From a checkpoint of a small multi-label audio tagger.
Data: trained on single notes of musical instruments (NSynth), 1.0 epochs.
Rows from block 12, named by matrix and row number. Each number is 128 + 24 x the weight over the matrix's rms, rounded and kept within 0 to 255. All counts start at 0. Numbers have three digits each.
# convs0: expand pointwise conv (model.blocks.12.convs.0.weight, 800x200x1), inputs 100-199
convs0.519:156181092170156171158125151120145095139118149122170147124105127145144132131116141120104125131101120126178133122126107070189170146115137151125182138159151116135145131163153112106156143128131156155149099099161112133118093165125171107123114128121157171100108123103136156073127125091131103137123134110129
convs0.520:110111161162135148113115140137150092118208122137154139160139131158153123110136141168123108128123116148142100126171121115123120107131126122060133139116130115149093135135106147112185114124114132120090159153104131154102141117127120110102104132132100147177094113168138122178129108119164156166145133121148
convs0.521:103078203199175120121062096156150128153137132122156099090145106132128106143133171114137093096120120152125133137147104103156128149152156121058073124135116112130074092163123107095161050156085139189096125200131147143136163164144158069125130111099146153129111105184132103125091062129129146159142112133189
convs0.522:152174100083103132162152126080124094128120147114081131158133104161145088129128125140167145171139128126113158143122140101086129134141163110147127110172150148104154082133118099127087145128133119133125111117109117121091119096113113112152123121173109099110149147110158146152101100104128140129130150111128
convs0.523:150100159158081114128099145130158140073117132095117105131123129121139085182140159108140166149104129192111157089118136091168170164176129130086120110079179123138112108104140159135138075113125123129157117130067139156139159137123099158155119114098173155156116086155163125195117125194120081134111151141177
convs0.524:111120163122098131113116113163082131066144129084117153094136184121154177159169202096120145128122155178103098108150140088170092161128089202165101162004105115075115180075082186118112109104144142141148138128125128106144126134140148121154123112130117111113133175118110131149114183108119081151102105123164
convs0.525:151139103137143153081164123129110139137109164140116108131108103117175147129133163120149143111158146147089115154149181174110098084093161082134147096143088165119149168096143099131122150100131092148130119147142144102145151141103088114103134095141116095116143131112119118109117123098145155158145098108105
convs0.526:146156116109172185141102085114105140127103121120096095112127103109091155147118126157148145127113111112136137124081116159151105163112111115081165138159106145101131091171112117149123137152135093157124166136141143148135094148123147082108083097111157145150129144140130106108108132157146122129115103107141
convs0.527:126161109130111125092120096105108120155142113140125156172122153144160147119060114133110114127104134090110140128126130120085123109138109144136159094142085155109155100132129106111136135122128105133150143144158126139112164105095105110115130128128110123051115159124141121095135111123138139111135149129131
convs0.528:093109098153137110105117097184158111141105154135133130098108148084130092153143144140115142159130135135117158127185183128158152131134134090137163103133113125131130133110102102136119101094109121130100185187105140158157163097101058136108108160147136161124088134109152153107115156125165095126134075145176
convs0.529:119127131096121109105139122137152105115149120138100108124127170096120127153137103138128113132131150094137094144115130106122129098118107141150149129133082147112145131123131137129133160126130150132122116148167110121114153122104125137150155129109108090110161145143120113136123104132110138142137116123111
convs0.530:117143087105137112138099126092140102204167110103175114130134118122157193121112166112138129091098145147095156155111120118063118128112101099134107115139118153125146102195151063115153098128133124175132112140134174130115169136126152158124137105146075126145054145137204163128078122150158127177123140146144
convs0.531:078106118112165172134126087107124111181085139117150123131129090156121172137094190121146165109186123112096143133117122143074117077127132087116120128175125118104087093131130076131172103158090129201134117125163147135176208115139144139092204134147061139125110153102149165132096087110116107169124111146141
convs0.532:117110133119083125111158125109126132124123128140105143156147142095156133145142111143072152124125139110164107133141098141113103129132115126155102126146098137129125120100128152116123120118126148118128134157124129086101132116139092139140139149140121133127100130113138133139162130120078147124145128123100
convs0.533:093132136143094127168149127134121106110142133120118169137173141135135140116133132133128151117164127080122113136153159061122138131150092143148097131117112118092144141117114147102105131111129113151097111105166177118143142123103141152142158164143099120098140138142125086150109118093116132146116140163115
convs0.534:130129091187139118162144142122102118140157151125148182183136148144113160100118084118133085138126120071184108150145120136144141146132141121160134114167101108134120111178101086122160144145134183124074132075126121125170110175142158097102108180108109133108112133141055085114089119060080180090162167153128
convs0.535:105107117114160116130122116126096129088126123140138134139121151132126144110092112131138139128154129139114103103127107152144140127118101138154146117122128133131134143117130122109149134114118128128125121134102112128117100130084096150125157112141117140101159141128072112114144139106110124117139161127129
convs0.536:153114125107079146120160148152171099136120115137106129113141143126155131141178144136124116149132102115135114134133117109116145098145083135112112123120121130109108137148075139106106078119100112132136129114113107136130138143128113148155156100088146111124122100120147127129125168141131185114151077123122
convs0.537:112137088108163123141129157161114129121105110141131121134129139084097146120135100131120111104152160115138124106143111125121110143122140149117124165131098146110148133131117154133149117129140122117118147083135110150129060123121125118160089128122135157093126128139078108118125174131125116131140095129117
convs0.538:085122108125151136098133130108111075107188104129088118111108100184141148103092161201136140121147099111204140135113124141156100159139125197118136117093108131069123110112053144150087090186117165108156109117130090081169136125123132032074086114085095092117145162148128061141078162154093173137149068176149
convs0.539:110162147142101084107127136106126140214148142102121142144160136111131168122137120134121117110152106119082100152162129121074117117157140155164106168131131148131139131151111140170133119110134090117087074127112162101085155102115150112092126107117075113113117129128137182160151146149131132135140135134129
convs0.540:115142086117135125132125128103134088119130143118135120150146155097096144141149161119162161115128119115072099131153145082143157130150151126129107115136128136126155121123117118122114149111115168143131105142173136112125132140123124101130133123111120121099123133078144114133148132129105113112092135162137
convs0.541:142134129101126108123145138104118118159136122135153123120117146157110154150107134130086120098140125115124099152083130142142127125125149140118161120166119113116135143143087114121098125114132123158121131141126122104104139151145127148106176119120125091124135118107142130130133133146109189122128099149130
convs0.542:118140106131163160125159099148178123146094107118128097116126095121092170121121105154123120088140112108142125151121124164083117188115097098102100100114137102176125118174104110110137074146112123115094121134151124177160105105121151107087133116114112096113073085149132151126110126159174117114136126170133
convs0.543:146129123096139131112142144112116098150134115141120143150150137108121130109121118142128140128129138119105096105155138125145141102131140174117121121115112112135147130118132131143142157141126126121116092127159132106118161139097124139124128150136113119119138135119118135138158121118105120130110148103132
convs0.544:134140116134152126122129108143142108148143140117090099104142150107155135156109146100115161107114122142080081154133138140103127098138175142086124117123095132096117110162167079142174101091133142131155106156136178102096133150117125121123151065162130146132098138111136134072076145101148108173159131106124
convs0.545:175131058144145217154097154075136174125118104093089124147089117185146156080097126176128127141178080101113140082136132170141137083110153146130141130207119088095130157140153140134107158121118105145116090109128144165114158127152135104087140093132148051110157121131130163129125134119138145180150067131105
convs0.546:112162127104098119132129130102105119128158145116130141139112146116102127129123158091155123070126149124131131147121102122115085113121145119148120149120106121117141111096115125136120154152150120177134135148146130109136195095097108111102172124108090105117105148115133137137131132173121137149137114144127
convs0.547:186125123170099152137128183154144125125158128121123147142134115119089090143147106166136067142091115101188143091122092187121110125129160149120156152141166124154126130136073135115117177119161159129086156103093100135149115167171160097103104107103139118138146087149093126145155138100110124077141111115170
convs0.548:179143101110144189134119119117107166111137123153138136168149062178104123125133104142097062123104112111158156219082096169104128069158170085119142096154132145129181074184098101097085162153219182103110127084094073175102113167147172091112128160140125146111123123108165157167142165119107142084152146097085
convs0.549:129125113099177120153109056158095141112159111093093153138132175117140113099128116139142175147082105133087146112132159111148099142138066113162142162114136092100064141107148150069141129120070148127150172099104135120159137119161122141149124182141131156112132104146107067164107137166119110151081165146146
convs0.550:116132137093124103117137099119093176143186193148145149124100142124152130117095152132129107146117125133108113131137140195145110106103103159118141125159099183160095099086097162113104127095183124105200173108167145113130129147088107061145160113135069067094155117126085169091144105127153141064140121152160
convs0.551:148152091144163121146124137132128117094113155150115145145125150109134152143117150138119134140148135118113119136117152090152139131129144128134126112139136121144140128151122134126131104137125158120117102152124162130123117105143124148123072147164145136098142149154140131111145166126108091163157111110127
convs0.552:135063171178125140106099171118133164142161179154158115107045157127158126122078149104072123116138162146150125097142086119137147124176129078112106130076170136135125126055154124110110096120149135163142161128147162137183126169075127121093123088169119102121091140156160135135115122112162116141145113115090
convs0.553:137118112128123139095118091070114132128131143152113113179107128120113114129134124121136133144146117129096127137124094106094145096137128158128130109177090148125124149112143144167121130123166109132140136096129096098140136111095127135136157137106100111123150115108133163134183128155116113145118170109126
convs0.554:139156100127152111093134157111139115141119118136117140109130133105129151110124144113101144111143132157107106126133127128121098123131135137142131137097131154131156146151093141116114118109148123103108155134107111128126087149088104121141132132136145127102107107126106127154113143091116109144129141102094
convs0.555:138112141130134124086133105126106131142151102163102121120167123137153111148127086151128109147161128148140123139109116140162109123133154103109114111171110127117112141167115129165131135131177123123131147140139118162105162117149152135110098142109119132137123144113142111130160113153143138110142143153117
convs0.556:088209075119127108130064086132138123184134162119172114093086073122066139180129074133174142180138120084139174122142142127099112104134152104163140104180160140110188092177090135140082166096172052122093068091102149100128116070063117093145087140150085129116126102113120156072140128091092130139146130132129
convs0.557:150144126145138146116141173160074152113133157133108143120106137128105107100140126153087094142147108142117074128109173166116121099151120121152137103139125137161118155145104141173100159100175123078121151087089063109139114130117146125114063139093113129125134111117097113171147119100174114088109150111100
convs0.558:129133078103113165137137155129154114121132100093114139162132141202088165123144125112103133166155100109105103100131104141096110148148168140162099140103124076145061129139141117121092107132047121098129098121137121183119117094157133113133112149141109081152114116132116123155120138129123140140182160127167
convs0.559:080141153133085120119144143103131141143138095150107115163161096130142163124137145132116163105154132122135132139128121119108110113140090127154104125126131140128135108103117157109143109147140113163128133140156138126097098085110092131135137157121140098138141138122131120126140118134134149117129105125122
convs0.560:126116099111063127151073082088161077085113135088068117107147115112149156149172145149157165127180105094136139101188092153100114140130137121170091142175157119122150129123139154096104141119118123115069165110073146134130101126185135136113160142148113144132155151170094176133094132120088146123148104124172
convs0.561:171107080093206103166156110147153090121145124144082087136144189084117151084130144114082098142099133081128142129167112100098144099175063169141128160103158098195087137137140161097100115114107144122102185079097095179144175151106137164141150148091128172157142089151133089146076173178119113143148131116174
convs0.562:075139124120106072131170126119126137126130134106132167142110151123103124139143094133120124111134156145124128141122102137129091105114076141167102118138117114111144149167111147130143134168118157154130132120138116111124122110131119146125137136139104131118130142122107117127163109106110115133099143113111
convs0.563:110115104110132130088142109124126112136134151116117146141154149126127127148128120117106131143164095109128129130127119139096142104113091121152135129100110157102135124123117152133140128106134123135145109155145140131093123127123096128151103137118114125111137138111152153133155122158144145115137123117122
convs0.564:139145142111125111092123151072123140140155119145117154059099134162129115158130127121096146129126152112103131152115080153151102100089164133113119104139114157105161116071154146120107117158172121117162139127121156109138121136084119130149121110149121097099128108113074141097157157150117103095136118099137
convs0.565:127135130123135141124076126120127133160163108149141150137139111121135125128137101133108096152152097122114115123145124122162077093136151149110095084128096152088143096140126127169190133120120172146120109129165137145119141127141125154133058125092127157114119113148115162165136151175117158110089120129134
convs0.566:091146163185152136153142141141156117158197110134152127090140111106113156103126132198124123118124123106148115202197116115067113163143133102138112117172122110141094094134077118103152137134147138142102156144128146182137110096180169067076103095142073139145116143169120153128106073107143195136148140123102
convs0.567:131124153110138157111142108115136119127162118103125088129134122189108147091132128157116088126149093133133129135098107112121118137131143140090144098116155112115121094111121134124112135126096183140120128134144120106121143121148178104122123138144097109131120119121123137167147077147191145138149141126112
convs0.568:138087130140156104146140098151140130107158138136117116113165138117133150093146116167132115107110126117107110115210170134107112116128106127102152111103112129129085146159136177144107127108148143129132164152113135175120126121144111122107107078058115139129102124120107130094120135138131126146137110133138
convs0.569:096131115133136115112104112111117132125073117135134118129134121124123080133149117107101117117147131167140113105105115139135125117166127114136145100149104146122143121103131146151132125130109098136125111126159125115151146108152123135122125123114138127146134142142147116149137159135133151151127122150125
convs0.570:100105125101108082087132143141119112137118129154129200143182098131111191131137162147098119096162113149152135142113112081088142141136151142139085146152107158095120085147131113098144058175086141155160081115099108148115176098149187144148196209095087129122131148120141155142157121156132133104128112172155
convs0.571:122141130128157151122123126136137115146143160128115140110094111104117144157149122120076117139102113102129103152138120119136136122150152127109122133115169146112124121140117134148171120117151130107098125120082132142095126148155148092111105116142136135147140124159125159165138157157135145119132090125159
convs0.572:158144108163107129129120142181110115180176128084139145153177145172101201141184161115124109135075095094152114141140205108080122144160141100105131149123185124136088101143060113133128097129137165122093144086093146154074165126192163125137083111094062131092097149099123139159121135156153175106181079104165
convs0.573:129111135132134084093113118108152106144148125153118153126109132132143112143119100117097127150119151121158113116159111132140141122110152135147145142145134089135135143111107093109119137139130125096120111128111112149119153151108122120106135124160151143111104146129137087135134147123128115141148135141136
convs0.574:119147130107118155113131101082131140162133127117122135131137133150128162119116116128101123123136144132098127140113104111117105075108138092122146114142116148115136120096114121133131122127134111107146148118157094115135140107115103153119141112123110119139139129105095139108148133143130148109123122113146
convs0.575:118110132153141117143135128125104111134130155153144138145140104080139111116132136143119129144122161107133098124137131105122182121170112131141125098123094142117135163134126102122142146114133146131094136157120112140127137128105140126158155125154150158108126129132112099078125140091110109138142137151124
convs0.576:121115142134129116127143175120137101132119132150116129153142133125131116125134112129130136130114144136122108124119109104112129114101132136136113162139082134118117126104138123131116123100149103127111133121122110131112147127111112131117160142107123142127157120097119125116132130130122118118137134106095
convs0.577:108167163170097104117157122098119080145116094150148118123121134169104136101146169153100128131167135111136158127127103157114115140077125136109103171107167141110112178112145136164122132124155112167124137090125110132089088156115141156120085123109116102167121120147115161141146082083177128132122083141156
convs0.578:110132143118145128096136113108165081129131136121131139152157142160146131111133146119170138140104124161126142159125148145152141177119132098120121144132136158136088102157147131139124098209073118187148137162069151159122132118158114142157179126086124110136071109100183126163134119195141094143119127123134
convs0.579:138137151151096185104131118117055160071168132108114140127125137159111076112155087118141148207135116108181139080153155130181142136196147132166111173145138115142116170104110139099087187105142177083119115143111126114149096123155154103152144129140135099074145103125078105179184112098074142076125117101081
convs0.580:169125115153123123099113126134161112134179099140135116158135129164128090111132127108132103169123105126122126137125140132142179134088116117093126132172151126170098150149107089139138167109132149115117150122120172132127122129133132119116117128118156104135130126116133138117147083134141166108137156128135
convs0.581:115143178129076120097131135149131117177156093166111090151143137121123100128125153116114116127143133125060088179140195134134149094148136081054147074122154134129142139103126110173152158102163112137112138158119119120083134120125141154092092098076120134130127146083167147139162125160133160130073109098168
convs0.582:163150122146057171138095133127133081130100092164132110138167140097077156131178129173078078150119106104106149172161144135132121179160106124143123085133146117133112154132100144146149158137151052122141125095086116212096115159122181123133094166089157119121098121122125189143137200151120148120089134116137
convs0.583:097135145112114106124129128138098118122116128111097102134107104103112124141121113107142153129160139111115123104127151131144117121144130135136151108113111134097126135133122137132134157134129093152166142157122109116128162120132113130132139121121112126109156138123126148133145128125124152155113124131155
convs0.584:138157158177130145130127206191110141136139150135129137131140145134115121133141116122105125124118086112093127121108110076140083126145101123119114148099126126105115144148138114166104118098099134138107170137129143142149134140143144132151117135121109185163107134130153132141128129172141076128108112135161
convs0.585:168110123123109141122130138148126079122089115141130165137123114098133128125130129092154138137146150144120125110125118101148131102158117113135130127146136108101134166130135077154114141085124147125110120131138144139096121109119129165142107121147152146143134128137104118123101124126128118155114130122132
convs0.586:130126144167106147150122120149145137093134173144133135148098126144116106110129096116151115139155109152115117096142133166160099132146127165124156139104153126119120165120120111154134157161116095111115119137182131135177119103142161134127103108095106130135121116129107125130099124124128164127099110126115
convs0.587:129118126146164103109120136145118113116135132138126125142148119147144109115133133130126153145125110119094144140135123132121127134136118124118133129115112103101150145148123133134126129134167122106091156126133117123132106141123111136109124135140159169172153140135095117121132123114135153168124139134129
convs0.588:128121123118116124103110127099130119141166105132115132112132108104092140091113126136103135109123129136110087140116085137089078102133127121087122089093141152154134101124139102134127115113113121160099154122127097129116145149103144122155101131143114104153131104127152143121139180164103136098116088103143
convs0.589:128102122143116139106143142106122102130122141148111127119151135117104111128142160106129158115139147102110141116116130110131137102109107129129122110124160151126149122141131147131120115130137135117118135120144137116096161123095106110139167161119112159111146100124144129141142137120124156137097157091117
convs0.590:081131136107146122125121139099179124116119136138119136150135147117131146136112153149123107120116140112135134119129127075136120137160116153144100142116116121106096171090108123110115133111133171148119115095141118134134109159105113146117144104142151135127131124143134114121125122138070105182111101122123
convs0.591:123132127132104130176177122146165084100094090084110114188158151087138133111156134164151134162138109133131133161173169127102150149131087100142140105127135109127117134090048107172098119143127127166111191084117151114096123119164149148119147175162102124159118162136154126134097147117133131134140073117166
convs0.592:140130141152134128137103143169139091110133130123125133145144173114136131114140111111159101114132112124114122135144170124140128137148123130133159123128061122110157127124125139119127130120112145141147158085164116131124151114123129097136074107180117118117121137121124113130090160146128142112133125126126
convs0.593:173163125121127131160107144148140101181158089128131114118126116126068136134134132166093139132090103105128126122148115132118123142136113129093128126123157149122094130126115139170133158071156147135109143169099167195119138109141158132115105122128115153130111128141159139148096152130120166116123116121166
convs0.594:149146111148085135069102156098132135140129122112114117158087104136127081147133087119123127179138133127122131117140126182168142148127139158154152065151149164148160123141117139138058154099171070055137145115130109123101119096110090108127080154093148133152173128117147132127128119157112121103074116111102
convs0.595:164161113138119199083117096158131115154144120114120117139121116113125165141127135112163137125134123132137146138100128127084155123190133129120126128143136125136153088178130075095162132130106128110125156145115123145107143129100124111130111103144110140126145119115138148084117131149129135123158130137119
convs0.596:101180063134113125102106082125092120135074171065132136185169092175091152171172162074086119133155070101125085095139168154094077105142157111121146151138093090124140128173128174084140089114126141128126141089101109166118152078132148103153062103114130159122113041124072120158108158135160108160166166107209
convs0.597:131120091143130118100129127130118122153141106143115134152137120137118116133108129125124143131118130132118117147114137124120137094147103147149148094125094171137128143100127115154146143119147118129126115088122139139105087087135140141132099135116160131119144148103134149157135146136085145115105142132139
convs0.598:131140094138086164136105147060110075138096152143099132127146151104131202133101103136082108104141114127148153123134109124125111164089124185143093116121118126104099130093111177138122107178125144139129150084131113126117110154139111131135148115082140129129112139168122142128105173179117179129132130129162
convs0.599:122156126111096111121141144121117127149107114117106144156122161122133118124119143118150107162145133133116108128151155127107135116151107112125118150141120132133104150118139119141148159147100136144123147136131121104127111111134112137136140132113123152127115133099137131159118124107113142091109118147155
convs0.600:067085053052124070150142039138087111090129133118164152171185100127107116112130135092166155138074125151087143180097091088134166145121092048110152164168095118121095112170104101169218131163063132204133114127137131124103103129196193186173156200145126181124137116107126079190143092123151107137055166121160
convs0.601:104153139099167110125099150167138116108098110123123126145101148130123103139126140141140123145111125132165109119147127123126102141138145143113107128139114124126117128123131131106144153096142098122127106101113090128102117130134134130138120126136137139126122113105119119101112131125150168093136131134138
convs0.602:142112119115125119116098101105135146040112126120077108121122122118102122107144154131117136151104149209076100111093127108132157166123126122170155134114131099111121159109152106165069089151058113171142167140157153081123094151128115172151137086137196112128149081125128162148100135162159172134077138107159
convs0.603:089156123136105089140084103129135138174098201124134164125118090082097142124161156150105125047173103153109138107135199099121113127063107088125096092147153168138121110150113185159201091165152117183092109139140128147173160056124150150145171179087105138160127122135125148100094128164143111127122102208142
convs0.604:076155149098123071139130127114156119170113162128164114085136139076131198134126161125104139090127150157049125151130169093051120132093121113153106102148097147133138057135171110169128110111135061180156117114132198116112178093119125162149160071135125132176131129138164125131097100169165114164117109149156
convs0.605:082171106102172099144179078156102150121093169140135168119141146117081176132115177128136116036143134139074173143114136089112121151096135109147127132142076123121094074144171144176183070143080092197154104154166148140151197092127101158085160110112075138135131161117130107135124142160129125145107143173149
convs0.606:087137102105104138111063112126115080096098134099158134166156091171104177158147129054086157139140085108125083096141110156104080119126187109138103097123138113120091111141124115125186098107102104098136119123115139147109164057128122125143082125096108130107093076126033143193131169124153097102146152125175
convs0.607:129112143124100099123127140138117133145124152153127130135121166137130116137109121104123133135128153137122130149158158119132147115100113103129108127125113126098136136137124169113099133127141112137131108125134130103140137123127113166152149119099127125099167119126108099118150120106125137139108151108156
convs0.608:137134152137122108113100131147121116105148117147135136144099141115153129130119111136127141137141152134128116135129153117117130124130096156144103146130135106145139161134094121133169138137111121118106101126128105105090131118097124136146138158133148124102141117135110114118134104101143091118095119151157
convs0.609:089133130100128132161151125093115131135140098109114119103128113136098131109130128126086192121140107112144132157117093122133127150116143149114132126135135133118097119136132191103174118137156109117122119129128133120128121125125146071139141138100107115107118135120118135124149137134119146160104157150148
convs0.610:122170143131132149130128163179144114141111131140120133106112115146105190135180152138121107140157082084117087120141125111104102143140179158111132144127116165128174124145105146160116138147134144148066099124090096171090160146146123107142132111109103091158160124111150181123136143121174146120131119119132
convs0.611:126165093104102114149127094133130140147144179155132140140113160163043159138127096158147133158095117150094084100116139142142094126160120112161190059132143161165166072114058126222137156115141052084089096085144099139156152082099085117108102154164069121136123108115157117137148127160162161095087177093092
convs0.612:141161093076136150149081159140128093163129091098145147088146144096090159141158137189048153104117084088174119129140107139115110157163128164093082153048114166078087115161156131142139126148158129069130126158131183143134091113114101101152104120075127138139086158131148145124131158142121129150121107161175
convs0.613:140152108180116146176116148164148130106130110142090170114150123123121133151157111147092083128107084096136132093133141163156080130102116152127155120146210130130126146157069116143083149110180125099098154085120111128132142174142167068093108129082149149168150113149115140134112149112070188119168106129116
convs0.614:086169072115085155123070094139118058060111173072096158184163120142143151182146148092098159148149071117174128083160090133091076150139194137114109147135098110088069082142130161085124127108112111100119120101110134168106142074193146152148104108172134135124106098133101142147125150099097127126177124123161
convs0.615:112116129115144105139096125137143117097108141139135127150119097129122121128136108136113129155131107137149112084172165104120156101156119139171130144105132117136161110094137139124116131141114111127148116109125095160118130137135122136156112133117146185130128130142124119097156161116115118150112131133104
convs0.616:117114115106113120146142106106098125139119143109123138140102123120108170103140144126104120131161113138127102107130138160101077109123131143149148122120125125129126086099092149147128153127157126131099119128119144137197144094141108128138155126140107101107126139144129131094148113138103150151148165149131
convs0.617:129137120154107131085140165121129129182133146138121120116112139124101128130096140127128106149120128120108096132103149137121117108110141139114149104112110133157144108117143141123104152114168130131136116110101141122131145132138089129139125134119128118128168162101129149127148121147118117141101128148146
convs0.618:093182109167140105138148143155111113159095154148156109117089131111079135142133113125067069089122117123141102182126097134145115142110147169097136089115128170118114174177095153146150134188127166143154138141158112148081111123116173088060073107121126150154126183117109147117148150111124144170163085134113
convs0.619:143126086126090151093119131192132120113108139079110130175132150190116136099103104111114123126130137168135115079144153129066121142168156124169138126110165139151107166161120119140135142137140143068081090130131120144175126102140131123170139172139127153111085084176144120130136152127105116084147170163084
convs0.620:192097091127108127133151136121087123053106122151092097124148073143116095125166120075130126137123140092072147112153115095109099110136126121155166136088181139158123117159135188132142121120178137121082119116122104101188109164147157163137124124142145102149177083077129179086119178113130110118198131134108
convs0.621:093120120141065119169073128137142107091136101099088141158139124149111120158142125099127093149099143093113180140133164129138140161159107097170074114093141089132056102108109101142141129119135069109148132087136181116147136124156164171165156130140146104105105133140104097181111152125105150095152130171127
convs0.622:151141132103109139108106128126113102114128132145134132159120157115130125134145144103127166135153087101158115142125149108144117137127111111146148096110087125121129121127127145126130139157167129102138124107147124120110105118123129132154117139122130131127138140110149118103163112138148110137120136135132
convs0.623:163191136116150094075111118125129130121145136113137063126100136115100136105113127139118151128119084110111130089172131141131092131136131133149146137085114103111102117135106140131135140095086107085126146178150136113168179125102099110096072147143111095145106104153119089160132151120148105123104120128117
convs0.624:089139134099095109071106092113121092156168180157091095119139143132098121108162113139128120149119086106103126139167148101105140130155099095140132103164100126138130102110171111146158178112118102144142146136139126080134123108123118135134120145117106106098144146094115160126142148149121115111115134109114
convs0.625:112135104113131085115107114110125136111111119149142121152130148115139109108106109103140127135118118125115113123149160106152163124148120136137113120125125117099154123143124136116149127114120121155110121108109111140109119110089113131142106134118118139125155096111130098110154132114128106141093118126129
convs0.626:096134130088140146129157129103146126145124140128145157134109131109140154133127129151117096142185122121127093102118128113134113112097126151100144139081108109133123158109115130082144134128118145137136118124110135143141146105128137127167137147106138115124108185100086157157127128105117100118115133139117
convs0.627:143105147123133115142118083154094179112066136144181146125157100156086132076153118127091137125163149138133150134080094110153140157135124108146123121114134154156140140110131118142148138153112127091150085158125104124155142117115113131131141157128134118137121118080152125151149118117138095114086185127120
convs0.628:145117147128088107136091126133174075099101109119102115133125082070176137144086115159185134162116147096177178084133123145120132184167123136138140120163136134129130126090110129099086138135141124116137141127127125112155121116129109182088139149131168139140145208137141151093126155150141133109143071135147
convs0.629:151177122106159156160137151151108096190131106122117136113113134100089149143143151156107155104140115110133092157122095112166093167111158180077148148102138164085126130175084109158156118199129163129111191074173116157120073132146186121122093121117104097151173140106105155107099131102095104161173103100109
convs0.630:142131114141112143121116150127107105098141140101125109158108151131142093141174111147102168119153102117128111141135158145126135095129130100128133169100115107140110124102161099114120122147130097122089116125146149139154136138132148085135109110143139145143133117127112137153130111117146148180117121118129
convs0.631:135134157144143140120148162114127104129165123143086089107114142129159129142119149149154125109120144136132150157127119151122129136101105107140096067157103126108134105141092108127088133157158135144135135154135150123139131175109169094129138130106136114121137129165126103073100121123085129114125129132140
convs0.632:153163135140133137131134147150129089102116116131110146133119125137095107139151095123128095124151147098146114108107138162149128127090149105140118126132135081156131136148105101102111148127172123089087128097113105163109097129144124123138099121148138127163122136098096134111121118150101152086123125129105
convs0.633:104165111179147128125137117140109180120130211156071112104118104081151096194143090108143123126097136106139168130115143121198137135117110111120152069170094153134125141127116138120107118123153100142155135195117138133164122122099155104090117133096155172111102089128147126079097138115155101128119138179127
convs0.634:101102128141138107091147093166177159131152100138121140126124106154129111151110180122151171105106161160133184128076175099119203156108122114098098125109174081163086086093134063171138079146085111176170132178134156115108166147076110163155144141143143103145123157143173089116106140196208123155091112138180
convs0.635:095151110070136081164092103115176050150108138099096107123149165088081237122089198145184131137151150143072133164129126121075140118102118149145127113134105110078115089134146115198121102146092088156164149082107172153085179097180098169120125136114063111175168154121150167104129146163182171181151067083208
convs0.636:103118142109138157108129173122138086125120126153136120141119137129115128085155086132103096138110109182130144152133149116132139118121130128130138124111142116130156136139087143124131123135145137112104138116110078148112134124147131110134117130129142117096126120122098144131122143118127128105143124121105
convs0.637:126107133125116142096122132108127108103088155156108120145101156135120116118147129161133124156141112161114117136111154141122157093113113113114116171102134124149117119106119138099120133128141134141147135145074134144111121122129116133151133121130132131134146124127116143139138109117119126129142135117141
convs0.638:123136089093131136148105090093106133086103128130139128114099115133144126136088108164144109131145147122148153121100126108144159138134133112126146114193141136117125118168115093152100164120136113133112149135129128126108119136111142104141116123141142095133145155137184163100090106093129157101141113115145
convs0.639:094139139122123099141127124084098131174135161122148155096096139127149122131109124122097140117145105079118131142139145125121101114116111111153135132129074140115146114103113124127126123105126120115104120107136140110139107109130124123139113128112114132117131123123140163085144115119116092124129125141136
convs0.640:121126091124117156122152165152097096118129145078100144168088131122074156108109145140142097154106100159133159142138153133114115144126155123148121160133127146165141122112139122110126064121094106153123131079148111145126164114100158143144113142139138119120102142081121134161087125119093109102122108106155
convs0.641:119107102096151096126111156158109147147117140166084137135120138121120104162132141078075132110098147150149116124144119128148124132132128106110120121129134156108136132127160143111115117096146139096098088122114121086156126130114109118123104149114111106115122144082135132127176108129081128143121153143149
convs0.642:102187150123174105097122139120094163184174122127113112102129106156113067110145105135075119099127108126104122152124127140129115125147109106156142098122112164130127082167118155157170139106166107136096124147161182128137172111124134112117103138086147190149082130116155122103135113132141122143139184176158
convs0.643:106122126134132109128125113106135125117150142140144135112095151096144146128121117115140142114136121133110114114127161130107139097125102161156140125143101151114143119123113135099154115108151122111146109094154123130112106071109131120134123138132108142139128151085097096131142107130104105146157161111112
convs0.644:120159114131137105137133121107115178148112134121159125107084171172094128124159128190097099126118127105145121099154162147120106142135142133119120157108147127117133153104121138138143099087130125101072120136118110162152129082134104143095127110136117131099083142148159119177094120102164117125114100152111
convs0.645:089135115092091101138109132079109073104157142120079115112148121120170190158102141153128134105159127109157121130174108083158109170112127192137055098119141105118140088138121143151096098182158135119136142067113136107100103136158112103100120086092114135070134137129141106124059159142125164116151107134182
convs0.646:153170139156141128089149162175134131150122130146094111122152165150146107113174110136128139109111101153127127166106136142126129095153122145133127101091131133135130124156167126139095132090104149121099132132156097097103191128086133121134171093096117135138146129060129179103126141177133140140135155130115
convs0.647:103155161146117092115102150120121108130109138128122154148118120081160100169092094096097143105125123156148100169101137143141149117152102135108148094101110108125153105101127105119134121122159115143121127129101105133082109091113077146111088113142142151164109111158090123130164172109113128133159126106130
convs0.648:124157145150157152097150139115120095143105120147137129130116116134144123126127120126121113134151102099115170151143153144118115126148139126117132112102118105135143104130149122106130145147124113133101080123152118118157144143097157140150127154135136162137138106142128108126113129129095130124127128140121
convs0.649:142162117131102128103139128116124129121142150127115098156130105115108100145129116123122138112148103129122147087097106131169137134130127142152119089124167156120155092107122165146121106125142105124138150127139123101127132117120121139143122142106146130121131092125133084152134109148150097104120137132182
convs0.650:107139113132141100136099151144128149124126124129102161154159125122144136095131105115095110137176157135116123120129127128142146080071123144115118149088116145133139166108136140122117121119145126143132140143105142141128119136143129118164145091116149137122131136121106157124125125147116117172091125130111